config = dict(
    dataset='short read English sentences (LibriTTS-R)',
    input='log_mel',
    vocab_size=5132,
    encoder_activation='silu',
    text_encoder_mlp_ratio=4,
    text_encoder_head_dim=48,
    optimizer='soap',
    precondition_frequency=32,
    one_sided=True,
)
Rows from block 4 of the text encoder, named by matrix and row number. Rows with one number belong to one attention dimension. Each number is 50 + 10 x the weight over the matrix's rms, rounded and kept within 0 to 99. All counts start at 0.
# v: attention query, key and value (stacked) (text_encoder.blocks.4.attn.qkv.weight, 288x128, the v third), inputs 0-127
# proj: attention output (text_encoder.blocks.4.attn.proj.weight, 128x96, transposed), outputs 0-127
v.11:54 50 32 49 53 68 41 50 56 60 63 46 47 74 79 56 55 63 43 42 48 49 61 57 53 38 48 53 41 56 68 37 28 48 55 47 54 57 48 62 54 41 59 44 33 53 45 47 48 57 59 42 50 59 41 52 67 54 44 44 58 36 54 57 48 65 40 29 55 39 35 59 64 53 31 55 39 65 59 52 39 49 30 42 53 57 42 66 47 57 46 47 38 44 49 43 37 63 43 42 43 51 61 48 34 51 64 46 56 55 43 42 55 48 48 53 62 75 38 44 36 43 44 40 63 44 51 65
v.12:50 54 51 60 35 47 48 49 59 67 52 61 41 45 78 39 40 46 45 53 54 48 41 53 63 74 59 62 52 55 40 40 57 53 53 41 57 55 46 46 71 46 64 53 57 37 58 51 57 57 43 61 44 34 50 45 65 47 49 54 41 57 62 70 46 51 47 25 42 51 48 49 55 49 39 70 55 66 24 41 60 42 61 56 53 49 61 55 40 24 58 40 44 43 57 53 61 56 43 59 56 44 46 52 37 47 58 52 60 41 37 46 49 38 22 43 48 44 48 76 50 46 60 61 50 38 55 47
v.13:29 62 53 47 38 61 47 55 45 52 38 49 48 18 40 60 56 53 58 50 42 59 34 54 48 48 61 57 43 42 48 42 78 52 52 45 40 51 66 47 33 52 54 52 44 43 53 52 66 43 37 57 54 52 49 46 47 52 56 54 41 60 48 35 50 44 51 57 64 59 53 59 38 62 35 54 46 45 52 47 50 62 56 59 55 57 58 43 43 36 60 62 38 44 57 49 63 53 52 53 56 53 44 55 52 55 49 57 59 43 54 56 56 48 41 50 54 41 50 49 53 57 58 38 39 52 51 36
v.14:32 64 62 63 46 56 60 48 50 49 33 45 36 37 38 48 44 42 60 50 54 41 26 49 51 64 71 73 48 56 53 53 75 49 57 47 48 47 49 44 42 47 45 49 50 36 56 48 48 46 38 62 50 38 54 58 41 51 47 56 42 76 43 45 48 42 66 62 63 54 59 51 33 52 39 58 58 32 34 46 37 53 64 46 47 55 58 34 50 39 57 48 41 42 65 59 65 53 57 56 51 50 42 46 61 52 41 57 47 51 58 52 43 40 45 41 42 40 56 45 53 40 58 43 43 50 45 33
v.15:58 60 39 57 75 59 51 34 55 59 68 35 43 62 71 33 57 43 44 52 46 34 53 54 47 64 40 42 44 70 49 69 43 50 58 49 57 49 35 51 56 19 63 47 57 48 52 46 34 50 43 31 52 32 51 57 55 51 36 47 40 54 41 70 45 43 58 52 38 39 38 41 64 53 67 50 43 60 68 75 57 50 55 42 52 44 32 60 53 70 40 36 68 59 50 47 40 64 43 51 42 40 67 37 60 50 47 55 51 89 48 44 31 43 46 61 48 56 49 36 48 51 33 64 57 45 65 71
v.16:39 50 29 53 71 78 45 51 49 62 67 29 54 65 65 48 58 74 50 48 47 31 51 56 37 49 44 67 46 65 52 56 27 47 56 60 58 67 34 55 34 35 53 59 47 36 56 50 44 53 50 53 45 52 35 46 39 59 55 41 68 51 58 45 45 56 36 55 46 45 28 67 41 54 44 58 34 32 41 59 16 63 33 37 54 54 55 57 58 66 38 51 37 36 56 36 42 38 25 55 50 58 55 64 57 62 60 43 46 63 51 45 66 57 53 57 62 80 47 38 50 36 44 30 37 53 53 44
v.17:62 46 47 50 59 59 53 43 49 38 55 23 48 47 47 39 57 57 51 55 34 58 35 44 41 43 32 57 49 73 44 61 66 47 51 47 56 45 30 60 32 35 66 52 57 43 42 60 47 45 54 33 47 40 55 49 50 56 47 45 41 36 37 51 48 49 57 59 33 39 40 61 45 65 53 55 20 53 65 65 46 57 61 39 52 45 34 54 57 69 33 49 58 45 37 45 37 48 54 54 50 32 62 49 48 52 42 47 44 76 65 46 57 53 76 56 52 61 45 40 51 57 41 47 62 42 57 57
v.18:26 45 60 61 54 48 50 49 56 55 38 56 38 22 45 52 49 44 60 61 41 47 23 46 49 64 66 77 58 56 36 49 76 50 51 42 51 46 39 39 40 54 48 49 46 40 53 54 55 46 28 58 53 39 42 52 45 51 57 49 50 68 56 36 53 44 52 59 52 56 61 48 35 64 41 47 52 40 26 45 51 53 67 47 53 56 66 43 42 33 58 53 42 38 59 57 70 47 52 69 52 40 46 67 45 53 44 51 51 41 52 48 57 51 34 49 46 50 51 65 55 52 70 39 46 49 48 35
v.19:70 43 44 12 89 46 48 55 49 46 65 28 57 51 48 41 47 44 38 58 37 58 38 48 46 51 32 52 62 62 52 89 61 42 57 44 68 42 34 31 56 38 49 49 85 52 61 54 35 52 38 43 46 41 56 40 51 41 39 42 56 43 24 54 53 57 46 56 24 41 41 67 45 44 65 63 34 36 65 69 55 63 51 59 57 44 38 45 51 71 52 46 46 81 55 39 27 46 52 50 39 46 63 50 86 65 39 53 43 62 53 49 51 58 72 32 41 44 48 34 54 66 33 60 55 55 57 57
v.20:47 54 54 66 50 56 57 42 51 62 53 52 47 58 70 39 40 53 53 49 53 17 54 51 33 62 45 61 54 74 41 70 21 53 61 66 61 43 26 61 33 41 57 65 53 53 49 48 37 46 51 52 49 24 56 75 37 75 71 57 55 74 71 54 44 42 59 50 50 37 52 34 39 40 63 45 45 29 26 56 29 57 53 44 33 44 54 42 61 66 42 28 56 37 50 55 66 38 35 57 39 49 55 54 51 51 55 58 43 66 66 43 46 34 35 61 49 60 56 56 49 28 46 42 49 46 75 53
v.21:43 55 55 52 53 53 59 41 47 56 55 58 51 75 57 51 49 62 52 52 66 22 56 53 42 69 68 61 61 55 37 57 36 58 57 66 55 63 49 49 45 48 43 60 44 47 65 43 41 61 40 57 46 33 45 61 37 61 49 55 66 60 65 51 36 48 43 48 44 44 46 41 43 36 54 45 67 32 35 47 28 54 35 44 41 52 58 40 49 52 47 32 49 52 49 60 65 44 24 50 43 56 47 59 52 56 58 50 40 45 50 46 45 50 27 42 59 59 51 56 49 30 50 35 48 54 46 46
v.22:51 56 60 61 34 58 52 38 45 52 52 72 45 46 58 37 44 50 54 54 56 41 53 52 63 55 65 58 48 61 36 51 80 55 50 29 46 52 57 52 42 28 78 44 45 34 53 41 47 49 45 29 42 26 52 49 74 42 35 56 25 56 43 60 37 36 56 45 39 46 46 34 58 47 52 53 49 67 65 48 73 62 55 51 45 45 47 64 56 37 46 48 57 60 44 54 53 76 60 44 48 54 58 39 45 53 46 43 49 73 46 59 25 32 43 49 50 38 53 39 57 57 44 71 59 53 56 67
v.23:47 57 70 47 37 35 51 40 48 56 46 59 54 38 40 47 28 41 59 57 56 25 62 42 44 65 58 40 67 48 42 55 49 61 40 64 58 50 61 41 49 55 38 64 49 54 39 31 57 47 54 65 47 37 66 50 49 49 57 57 59 55 52 39 50 49 48 47 55 58 63 38 38 37 63 34 65 30 40 50 48 68 46 66 37 51 59 36 41 33 58 36 69 54 52 52 61 40 57 48 57 65 35 55 62 53 64 59 57 35 50 51 43 51 30 43 54 34 51 62 53 37 49 56 46 56 48 50
proj.11:51 50 54 44 19 78 37 55 51 70 56 53 47 56 34 39 54 58 70 31 49 46 62 67 48 48 64 72 37 63 56 47 54 52 51 29 45 54 49 47 53 34 58 51 45 52 40 46 54 35 65 54 46 46 43 53 76 62 58 58 38 48 54 42 54 60 44 43 37 52 48 41 42 55 48 72 36 51 47 43 40 74 38 55 36 56 53 48 42 42 31 48 16 43 57 42 39 39 29 57 40 67 60 69 42 40 60 65 69 55 50 49 47 37 49 49 62 43 52 57 60 31 56 46 70 58 57 57
proj.12:56 66 62 47 58 52 55 65 62 55 53 53 51 56 64 38 51 74 33 54 60 58 43 66 42 57 50 66 39 43 55 43 25 44 72 43 64 62 36 57 53 45 62 64 64 43 63 60 43 56 49 57 36 42 46 58 60 42 37 30 42 51 54 68 36 53 42 29 59 52 44 59 60 35 30 50 49 39 42 48 52 36 44 29 71 45 58 57 48 64 68 56 45 55 49 53 55 70 36 42 46 52 48 36 63 51 43 31 41 58 32 48 65 39 37 30 57 49 42 47 49 42 53 48 50 58 35 51
proj.13:54 51 45 31 54 31 49 54 63 53 32 53 58 47 58 53 56 61 37 57 35 57 30 41 29 49 42 45 50 50 42 56 60 49 58 54 64 56 53 52 28 47 54 43 54 51 32 55 57 46 53 54 52 60 57 46 41 48 41 31 66 35 56 52 53 55 37 61 48 54 53 54 48 50 54 37 43 50 57 63 44 46 57 50 64 49 50 63 50 53 42 57 59 50 54 47 48 38 57 52 58 41 47 48 54 61 44 46 46 59 60 46 75 50 45 55 56 38 46 42 44 50 50 66 50 57 41 49
proj.14:47 52 47 44 73 38 62 47 60 41 43 52 61 51 63 56 53 59 21 61 45 58 25 53 47 55 54 46 55 53 41 44 58 42 50 50 58 40 46 50 44 58 49 40 56 47 55 53 41 58 47 45 44 53 53 53 36 48 36 30 55 35 46 58 47 53 45 62 62 47 53 59 61 58 44 28 55 58 51 45 47 30 61 46 60 54 48 66 56 43 53 62 66 43 35 58 58 51 52 46 60 33 49 35 48 54 45 44 29 63 53 54 70 49 47 58 47 53 44 39 39 56 54 55 53 47 50 53
proj.15:34 56 23 61 47 65 40 51 49 50 79 37 46 34 60 64 47 47 50 39 64 61 70 46 81 41 71 57 44 61 63 22 62 48 55 29 38 40 59 64 43 53 47 50 33 43 57 57 53 55 62 32 32 43 32 68 71 63 54 59 49 41 27 34 50 62 59 56 60 42 39 52 52 54 43 54 36 54 49 33 67 66 53 38 47 63 54 41 56 21 49 53 36 46 54 49 54 63 46 55 41 58 56 60 30 32 61 28 49 45 45 58 52 37 56 58 47 61 43 53 40 52 68 28 62 41 58 59
proj.16:54 51 33 25 26 63 45 50 53 68 53 39 55 48 48 53 56 48 32 37 45 51 44 66 58 59 72 53 65 55 33 45 80 50 45 36 54 32 55 49 56 42 63 56 52 46 50 31 51 44 61 47 50 50 39 46 66 59 54 53 49 42 61 43 50 79 43 68 40 55 57 47 41 54 43 38 30 60 51 48 48 76 47 50 39 58 52 74 36 30 25 61 45 48 45 34 39 24 38 50 40 36 61 64 35 38 56 72 54 51 58 65 56 51 41 58 53 32 53 67 55 46 62 52 76 54 50 74
proj.17:40 52 29 51 51 50 52 47 51 49 47 38 48 20 55 62 70 36 56 54 51 61 48 36 54 46 53 57 50 56 56 36 80 38 51 34 50 29 57 53 45 42 44 40 44 40 49 54 55 63 56 37 47 49 49 60 52 57 64 65 47 50 30 33 54 55 69 58 44 39 66 59 43 49 44 36 32 54 61 44 61 70 70 56 47 45 55 43 48 34 50 59 36 42 48 52 48 55 59 59 53 46 60 46 42 45 47 53 39 49 61 63 47 41 57 66 48 55 42 48 58 54 58 41 64 33 64 45
proj.18:52 47 44 41 71 45 53 59 66 48 34 43 51 50 71 49 65 65 22 66 46 52 29 52 38 56 48 47 48 49 40 69 47 48 63 58 59 44 39 43 33 59 51 42 66 51 56 58 46 54 46 59 45 46 58 55 39 39 33 31 56 39 53 59 44 50 47 57 60 59 54 57 63 52 40 33 52 50 45 58 42 30 56 42 62 46 46 72 49 58 48 59 60 51 44 59 52 52 51 43 57 32 49 34 58 59 34 44 41 62 55 55 73 43 44 52 54 42 46 32 41 50 46 58 47 53 45 50
proj.19:38 56 39 48 66 47 64 45 29 43 65 36 45 25 54 51 43 15 57 73 52 76 76 31 62 48 45 55 53 45 50 33 78 41 49 35 61 57 60 59 41 36 57 61 43 36 57 43 62 61 46 35 49 53 35 43 57 50 46 59 57 59 35 30 61 45 53 45 34 32 59 65 28 46 50 32 31 69 75 61 70 78 62 59 50 50 58 48 47 43 54 56 53 60 43 32 40 58 74 66 47 37 59 52 40 49 63 25 39 38 41 68 42 52 48 44 49 71 45 53 51 74 55 47 61 43 38 44
proj.20:53 36 38 36 40 50 52 39 60 56 78 34 59 52 64 67 57 61 17 21 71 48 44 67 77 59 76 42 69 52 31 39 45 46 32 43 55 29 39 48 63 68 46 45 50 47 78 45 31 57 58 32 32 36 49 70 49 57 42 70 55 31 41 56 40 68 60 57 60 62 49 45 71 47 29 36 51 49 34 36 63 57 50 49 60 46 35 70 53 42 49 57 58 51 36 61 41 54 28 44 53 54 45 45 53 25 53 57 34 43 49 52 55 43 55 64 33 49 48 62 39 58 63 26 68 41 60 78
proj.21:49 33 52 38 37 68 59 48 53 55 61 48 56 66 50 47 45 61 24 36 53 38 45 74 59 63 73 41 70 47 29 49 42 52 33 53 53 32 35 43 75 61 45 60 49 50 74 26 32 49 49 47 38 38 41 50 50 43 52 51 58 39 58 60 33 69 55 61 51 59 54 47 60 47 34 46 54 53 36 41 53 51 42 46 53 49 39 77 41 49 50 52 60 52 43 52 46 45 38 50 51 45 48 54 53 42 55 54 43 49 47 48 53 53 43 50 50 45 49 68 46 50 52 40 54 59 55 73
proj.22:33 55 55 58 57 54 59 45 56 40 47 62 54 47 48 41 48 78 48 59 50 54 53 51 46 34 56 58 37 56 62 19 53 47 65 48 43 65 38 71 39 44 48 57 46 41 49 53 41 56 54 50 45 54 36 67 62 55 69 31 65 35 38 50 43 54 47 50 60 31 44 55 53 41 39 51 52 38 58 37 46 39 46 24 56 57 62 50 75 40 49 56 55 49 60 65 53 70 54 58 43 63 44 60 46 45 41 16 40 61 50 51 58 25 58 42 72 60 50 34 45 40 57 27 46 46 54 61
proj.23:53 43 63 46 51 31 52 53 48 48 58 56 63 59 56 56 41 56 35 40 60 42 50 57 57 63 46 30 72 28 40 42 37 46 29 77 60 50 38 57 61 63 39 59 51 50 64 34 34 58 41 49 48 45 55 45 34 44 49 47 64 39 51 59 45 57 48 52 37 53 44 48 67 34 51 38 57 43 44 50 62 35 39 47 67 37 35 64 57 70 64 47 77 71 38 52 50 60 50 42 61 62 33 45 70 48 51 49 36 28 47 28 51 68 52 43 43 54 49 69 43 67 46 52 24 53 44 66