Rows from block 4 of the audio encoder, named by matrix and row number. Rows with one number belong to one channel. Each number is 128 + 24 x the weight over its row's rms, rounded and kept within 0 to 255. All counts start at 0. Numbers have three digits each. After the name is the row's rms in percent of the matrix's.
# convs1: first pointwise conv (encoder.blocks.4.convs.1.weight, 288x288x1), inputs 0-95
# convs3: second pointwise conv (encoder.blocks.4.convs.3.weight, 288x288x1, transposed), outputs 0-95
convs1.27 098:130145142124114117070105158141156124164153125110136130131156118104136148151150115109167118149110133157145156123128173125129106064110113106112137099106158140153138100144127128126140107110128107150102152106169106144148093105132117116131155154088137151120115130177140120140175118126129138122
convs1.28 104:087119132152114131133127109089155120134137148109177146149145098195118104099129142152163128110098121124134135125124126099157154137124107100092129149151109143153110136130098170091096146119096169108149143069131118139110084138145145149145128156093138142142104148132053128141139156159160106146
convs1.29 095:140178108130153125133132119108122150161190107108120122085098153103131121143128094155121141117132138106130184149116131126095146139148137138155094160090171151104135156090088156130104163118139111086120123134168162131136161106109109173149107096111125130087135096137126145132140129113128132134
convs1.30 090:137143142100135093150143091124182124087146141117157148117137133152168131125147145157125124135070129126138143101133161167110134150151080149169149185145153154145107103142069140167119133143128137112154130091119142105137118132120138148104147146108163114125133163094157136115118117132105107155
convs1.31 097:133129146151125073145137167136102146098113103152126140138155129095135130123112126100135087133127151118133134119081118112139047118109102147156131157148117066117153116128106051136123150134121143129109156122092074119154126092108124166119197158092122145110103117091130116109116165096128120087
convs1.32 099:095121154094123143111089108125134153115135117136140144141116095110150115140108142100125073152117107116111126102133150098141143133072129156176142118126129169161153105094110124094126182086142181115101132150122138140097167151144055136153134131125123084135088123118118182151153145095171134124
convs1.33 103:128139131136140117116141128123145139128139122096175135120122140132139106114120144101106142142118115150178098122152128118097114096130169155101141121143131100175121113090182123099154152135122138101095042129130108170135085113174143163124120145117111132131124138139152123126140109091106122101
convs1.34 099:110160090077116152142116136135114097156167148081126119154152155155108121158136133150149153086142127138126127145094121140111108114155071129161151144117095143147118057133148152143133152079105116133143154116117107132118144125124120138124131190155114140122145124149129134143121143089095125096
convs1.35 096:126117143115109092171123080146126121159125108107133097127115163124167147124123130142129095154127112117124091145138139133123154155089132109120146119105144126114158148165089121166109069117107132083137118107151069109139100123131139099128129095115158115177138141149141106156096159142122168124
convs1.36 097:136127161147146082067070092122127150165144132150114106149128143158151156116158144119172129129141140132135081108146156124147144183113114098155060111127162154133088162105133091159155132149120113125154115138151079107160109110124139131129148151124128146107131174117164107171078113116070143104
convs1.37 108:092148116141141160122083062117135165152159145151123137125154119166104110132124138121155135116094126142143126112150097122112111139108118111141142152121131146131097095075097123125155153114127132140112113085130112105110080142139113121142127083105123131178150146143184111121158117150125163171
convs1.38 095:173127126149111112130135156070137121102119128159132149119147138134153128084142095117103114113124122147151091088128124136121152131117121166122073115103133079118135120094178147134150138137140120160133165120111110091141142116107105132088176143106130125140096151141124123112124122124117116110
convs1.39 106:151139145102145149130089148115149080174114120097142154113128103056124124117135139106147141095141127132108118142100115158139131130116098165151128147172149134168170121134141160157120178120118130109177106129116121137134171107156124131124138077121139163113164132126085125120113128094144130099
convs1.40 102:158128086108086148094101154137134127094117178112098118133158123075140172144133117091106135149131126131129125082099150136139153153146131159128111138141074125128109157128150143097131129130133129153123094076147111158144131123087164143134153169123116149050120104157182100123122138087108096115
convs1.41 104:126141140134100146108116102145143101202138105113155105110122103125120126133106149090114118137125129158076165146131129140137144146110099118122152114120123139120109126091083125072128160080088154091101186109094092142128115124136114069129113132133192140141206119107084126136144161152107119085
convs1.42 096:127129076170172093127125115157144176134124158099149102126123104147159107158163104141122129155081139161142159157109111090139138112142144088154133150089164148136124138129090154092125145115134150133129089131159124125150085106182127121128129089111122097161113092136131132150117165115126108114
convs1.43 098:144125119090162121143122103056158149106142142114125121118126132156117118157130126098119127157068141140179112142145125133095142153083128092120123118135097165156147143079099125102138105124189087139124137121106105114109076140085127127153120077146138138122152067103157131103140153142130144130
convs1.44 094:143078094075115151134128107109131124114119105134132133130085160136145115120124142161188088096170096123085106166163149129126109149141146127121145098158169116136144135129095159148138148166133119120111101112119170165119105143136109138121127103167155117121101143136129079132145157145095146136
convs1.45 104:144138144106105125110109138157134143146135110156160129098151158120108117121145097132133130114129144142106164123116111150125205146131050198162120152130161131101143156130165137133131129096144089134171094131178146117130126121143109155125148100147129159135125111074138107142162115128145141141
convs1.46 093:126090121102104132124109159138137141108096154132131128129173126177114125115104142119141138085168081134141133121168131139163126125160124125109140125184110132128157147108160175125145109160165110148137080090095161136100126151119169125159109106150134112148133168116118100136113143115141138124
convs1.47 106:088158127157096187110130155119085084129125114139113140135121110129153117138166128130081144130141137120121137113118124123115158148201162131097143116083140164137131121122135129077098127131090131114138069111133135162116110151113125113142118138110112141091180158166104080122113156123106074081
convs1.48 105:125129144115075098146068130122139148150115105147134125098155118184114125142139164169115114124085143143158132085114111125122135141150092090190127124157120148143148190091109104121098161105097117166112119141157116160150127093113115133127157113123109118136137170135119137155139148137088166120
convs1.49 101:128123114119124122142145140108096141109137108118119111158162140160087142114137109101139128105128142126144157121128159127115121120125104127143131154160131123143040141145114122068121110125181176183126152100116106134141089129117104120121151169128123104125118121171146115101114149073127156090
convs1.50 105:102140114143129130157116081113126143123145103121133102108133134213108094085099125184113142096111127116097140131120120109126098160080134126126120144129156139168082150136043142131078122122169080150141126136103134129107136127095116135127102130125142129147083152081146122128105117119128103116
convs1.51 102:122100108145114116144120160111109103104133135103141177145123151178056081074115127142119139138159128128125092094155102145144141136145105112118132117121100166099073142139115122156125150145137117120124197104132116115116150144134134120167132164131126150133062184120081109093136154106140102118
convs1.52 098:097099103108140143140087132070123056082130140137159126161135120160168107110117125173125135121166120157148118163155102123095127132138145113094109118172131140143136169139162118147137120139122134153159170141071140122114126142122127100148114120146140093109093141133123096113122133118106139147
convs1.53 096:126122144148130137135109145113159148152102121136148147107117134125113119099147110108122062152146156139147112147130109120109116111108114092096139163129120115149133111120183106127116170120140095146099048111131092144142159105089159136112142144139147131138120185129109146084155148126148159177
convs1.54 098:118129159141093147089122138091095122144129082146135118116099153153137139148121104129132188134104134111163184060136093096156173128100116117151107088107121109137122139102144174118104127150135126133115148143088143131114088141120132117143088167088114103105147150134139126115125147128158145066
convs1.55 102:128143111115150138102131165142106109143139077129136146103113124121180123108117114130131098171137116112102117138087157116138148135127168114137141146143157148164128105184121132150087141159142161112113163155116198138114119125101130131095142150134140057109078133135097158120094184121147107121
convs1.56 101:135110097108119078090131143164139118163157148105150117121117084111098159131137160132131134120122116097147131129132078129098116113139100142131091146134101101129151138123098123159126140125055109122129130118105133149133109124142172129082155157150129140158130106102110133125103126112127143151
convs1.57 100:124116127149135079135126097171068146102124133142108104109126100126098103089146138185119129134086138156140138091126176109113159138155109134112087128158119147151123159096112125120118125158104094093155135087113121150128125118109084127153074122113086142177135095102138098134121119111128119093
convs1.58 104:141143142128149113159149109136129118130144108155143112122128084089155138088130121180090147113134131120114129138132129121147122111117057080094141145140111132107162142101109133143124134130146157181145127118112148116128155125101142131109122162129094043119133121140116118142134128116140140108
convs1.59 100:151130120151119123148093131160098083111148146121080178141154129106151128158131115136122157158123109114140126112128104117156110113146174121148110159155150116054135109127115124174123142121112117144098148148095108084128134124080118100092152136125129104120137099155182125102080139117154110126
convs3.27 100:113136087129122100098133156148110132157135112131141146107104102142106104116148149126175123146137162114115110119109140142126084096124111131165121126113182139113121141127171158102117113084128159126165113145117144140136146130132140145131110161188098115136160099078122093142125149160135099148
convs3.28 090:132115154140146120123123128110154135113154110152118116118151130144121166107149104169139121122150114134092095143114131120163118124104084077096093104112125105128118073089153101129133119121097078109092160128114146148108141132151130098135164105137154101139158131081148112141084117181117099112
convs3.29 096:101124151121145135134085141140127112162137110120074120131150134140109140162112133167124127132092124132154153073161143136162112171104115087161180148136144096129160133135125139139113138108104113102137098153114150117148118120113137124077114134106131095134128143090137124159134112127122141106
convs3.30 092:114145134087149127162115125166113090156139102109147124133174145170155152141138125131146156121171155128116153108158124142142110127113112119095174125120083131155090158123174115145149113137117066157133087151137134120124129093083158129132136113078145125153151149138082065117098106119129134137
convs3.31 093:084064139150115099119075152121149141150140104152129165134136138150121140160146119139163107161122095125133082152145145156099131129130158121090126143138126185097127137133131113137107125115117113120133069107115144080159152164083158134156150142118135099122136126113171123117122152134163173096
convs3.32 098:114167130122161166131135141107127120129124130128134124124140131187087096077132110096112125055135114074155162152114126114157106129129128116174135144130140122119113120137120188143118129128153108164110137133139121154113139132144151132124119127154151086112156105133134135126125117108089095169
convs3.33 098:130157117121112132118136126135111128116122157131128143112139101142097075097137161093154099102125155138126149134135166125163119070131158162115090153107103112158123117131125143119123087104112072105102132131101126164089124067098085134141108108175113099128127134094137109119071138152113084119
convs3.34 098:145161146104123161122152081129132134109131132143103152125151153108112105104117094140108117170139115096121146104109133127122159132140094125146160090118091154134153102075136126102152120075135090125105126120125109107140118137127171103152130113141130156126139140115172102110111124153127140094
convs3.35 112:110125122154133089149088119157107099117132107142112157143074142120145157116153116144187132115151129119104101115136149153147150118141135143144099137138082162129113162108110166170123109124142123103126142128117145119152129133092114123139099104141148161157165137148102151089132081189156145162
convs3.36 090:176142101130135174130156140124143111124095140114096131118140139121130114112102165094132149154154139159116140150154123085151127089109105116160166135141114113134087119125140136120144167118148109152116169154134118140101111133144088119136135130135141126118083131108119106107107113099107083121
convs3.37 099:155128126086105140154139121129114115171109128193137130142148162120102162139130117111159151130141135123129109131140138122147110117143140110105171125183112163124136121077138140172142113107092097203171133124159111110126147086136118125118134121094135180126152129161131055152166120153145100121
convs3.38 096:106104132175138128149126138124119105144110099080113136103115136112141118156129142145150075147129120156098128139196116124136178133090130111082154133157109130128129160085130082120122105121117153094124091127168152124118153127082157130093098152112147097108142105149088107136135162119113164124
convs3.39 101:141155131144129132147130119133096116064096167092096116077122128140150162154116132142089138145089118142094128079122126066096162123129112173136113108117121129121137129116122109120134141127173140139132091130099166181096162127124109139134112082137141123145104156119114162125133167103111101126
convs3.40 090:139147123132090091162100127125119137135107157133125111117120127059173105148131087122097138140143164140114119139136116158175116175146140178120137133153191133168121133141136170144121129128119107142124135189083107127127170113118169128120142151140121102123125151122162124130129139144145140163
convs3.41 096:152146108115131138117150157112127110093166158077154116128142121123132141123097075139121121147114119174125116144132151144133104145134114166137135153173134130163112121137095091119137129137119109162161099105146102150113110117153110075142125122129126153141122115115123155147118124100143094145
convs3.42 106:140092146095098141093144139126155137151126103119103148136108137162140120134126149113115099140117114139148135148131131164103128133136091145108177136112115183167107162097112142118118116141104140152075108118148177104129150144091130125116093106114160113107106135128102157118114180088114134130
convs3.43 104:103152141110082153124138133112159130114090169090108149133106151161138134123126136128123139095140131083140112111153124139101133135170086155125131130115135128097125149150126100094128158125130134128092120136140123082097097119136157137136123112107119116126174103175076141113181162131140158121
convs3.44 097:100108123106130091126094094159120129101147144139133095084065135113112114123129096127186104137107125095136133120123111151132152133152097112139133145135137167118121169094118104148154153086130114145136142110098117119144168124158132139162133126130082097130127128161140121145106135143160142087
convs3.45 109:148117164129117153114101139150147149132078126151091147128153159140146123183104142126129158132170103086133155133168169144086094162167096143114089103085152142132157154138111127155133157147130142109144153116115134147158118127137136178099114101137100127094149061156135126111114102127130111140
convs3.46 094:124077143130132114162118146101177064121106143136153168158130132106124159109080121102137110154101174128121141142122140130128166104141128119078134145100136159137116158149132126126121119094106120161108179122157097126146118108160139086164144117144111191116083130156114120121150117131159149105
convs3.47 103:135108149122108161107139147131130132107129126147116132130177146107116143130076142114119182161110156156111125136144148123143137087146113159135103133145113118135141087115160118131188156132139118138133119103106135156124152103143123070090116105135145163144112097137124166173093165153108115125
convs3.48 096:146141147126137139150121128151102143122104115115136140119112135126157139160134145142116151116124139122110162116121091138124144114162132159078074177146136141145144162161159180157168141126125097122123120144125103196136103080163098110136113144126154177145125095187108113125115091160140067100
convs3.49 097:153132141175141154136129120110134115148126104129127113126130092144110135146139113116122137171144140129119184119100125131160094145097135128145111152099113120143159112154118177160105165124083134111151095122111155156120109153120155131128094120123128091146104143112131158134134118129118154198
convs3.50 101:132158106081104130155138121120113118119104094149109133108135152198109090172155142117137108143165118114149160143133094125122118121107108164135150136127168151153083161115154102133115151129103070149139143089140108112121154140127178152132139149127135160139105126127100140125129159116145149155
convs3.51 101:123081126138148093155117137115156160131122128114125082136116134157110174113156111106142095121149137151164145135152120111126161140090168145102116114133129101193129147087119134117121141076114148121152041123151174126125126127114149118108125122131121090125117132136169147096043096169159162150
convs3.52 093:167144107153107114127143159126156140111132128188144129144119117147160121116119087090103111128148128167165148123126138136127095146116169112142123115096145124135127042139136120111080086139139125121133117127162140103103119178078131107101099095091193163167131128103111100123148139106134106187
convs3.53 101:145115135126071142117120148152133130145116165147120088130140134155150128108105143144130125092152115110094100099163145127097122149140113169102180108141136150127110164143124106132106159118118179114169092168080112108140148139134160134133114111127084144121166166061128122161130168088127122141
convs3.54 109:160142098133103112103119098123119176130117166141123146167107112117144102100076110145124123191168091127114109098098124098078131155162112140135144083143150100113171108140153121134101134091159115115162114093126163127133142127105119158094117108098148135111059143170115121125103153104125135114
convs3.55 094:122130158120112172131157180109128101151122082121144119107162194092140064112106122126108142114163141122100115153132090149127131118125129126118153133121146135111119144135097077140140111164143123140166090125114155162152173086147157103115110189110109103122158148151117133113127104126102091150
convs3.56 092:133130193078126116149145166166124092167107104083138149138119138104126119146132139167126132135144108129115162175124123131160110120095117161119120174148133126114114142130092107164136158106061124088144136115114111159108139094138121153082126108115124160142145143138141119137161097150099128153
convs3.57 098:137143134100123167104138159102118114111127186116153116145125084117138096095126117116135123094129088085112145098153150096100115143167120089116123125116176154117135118163170108129113130143159140115116167120110148098134102166085149144112143124097108143130150110137152095097126133154115120121
convs3.58 099:112083108112092112096137119150121137136104118134110141147153120196139186111139149138128111115164100127144121163153105131130124118116183115121138175112117133125151149147135117120137128148142178106128104140159075144114117134114172119111200124143121152177160108126154100116116086129151125124
convs3.59 102:098122113145140143115112112114134127155161121124146165166121114116113168128119173155121061133141114094148135131118162096138124154155130112164137115139089154138146158149093121124128126119156126120127098143156106086143138118165140129122108136087178128117083135164128128071134124138101151108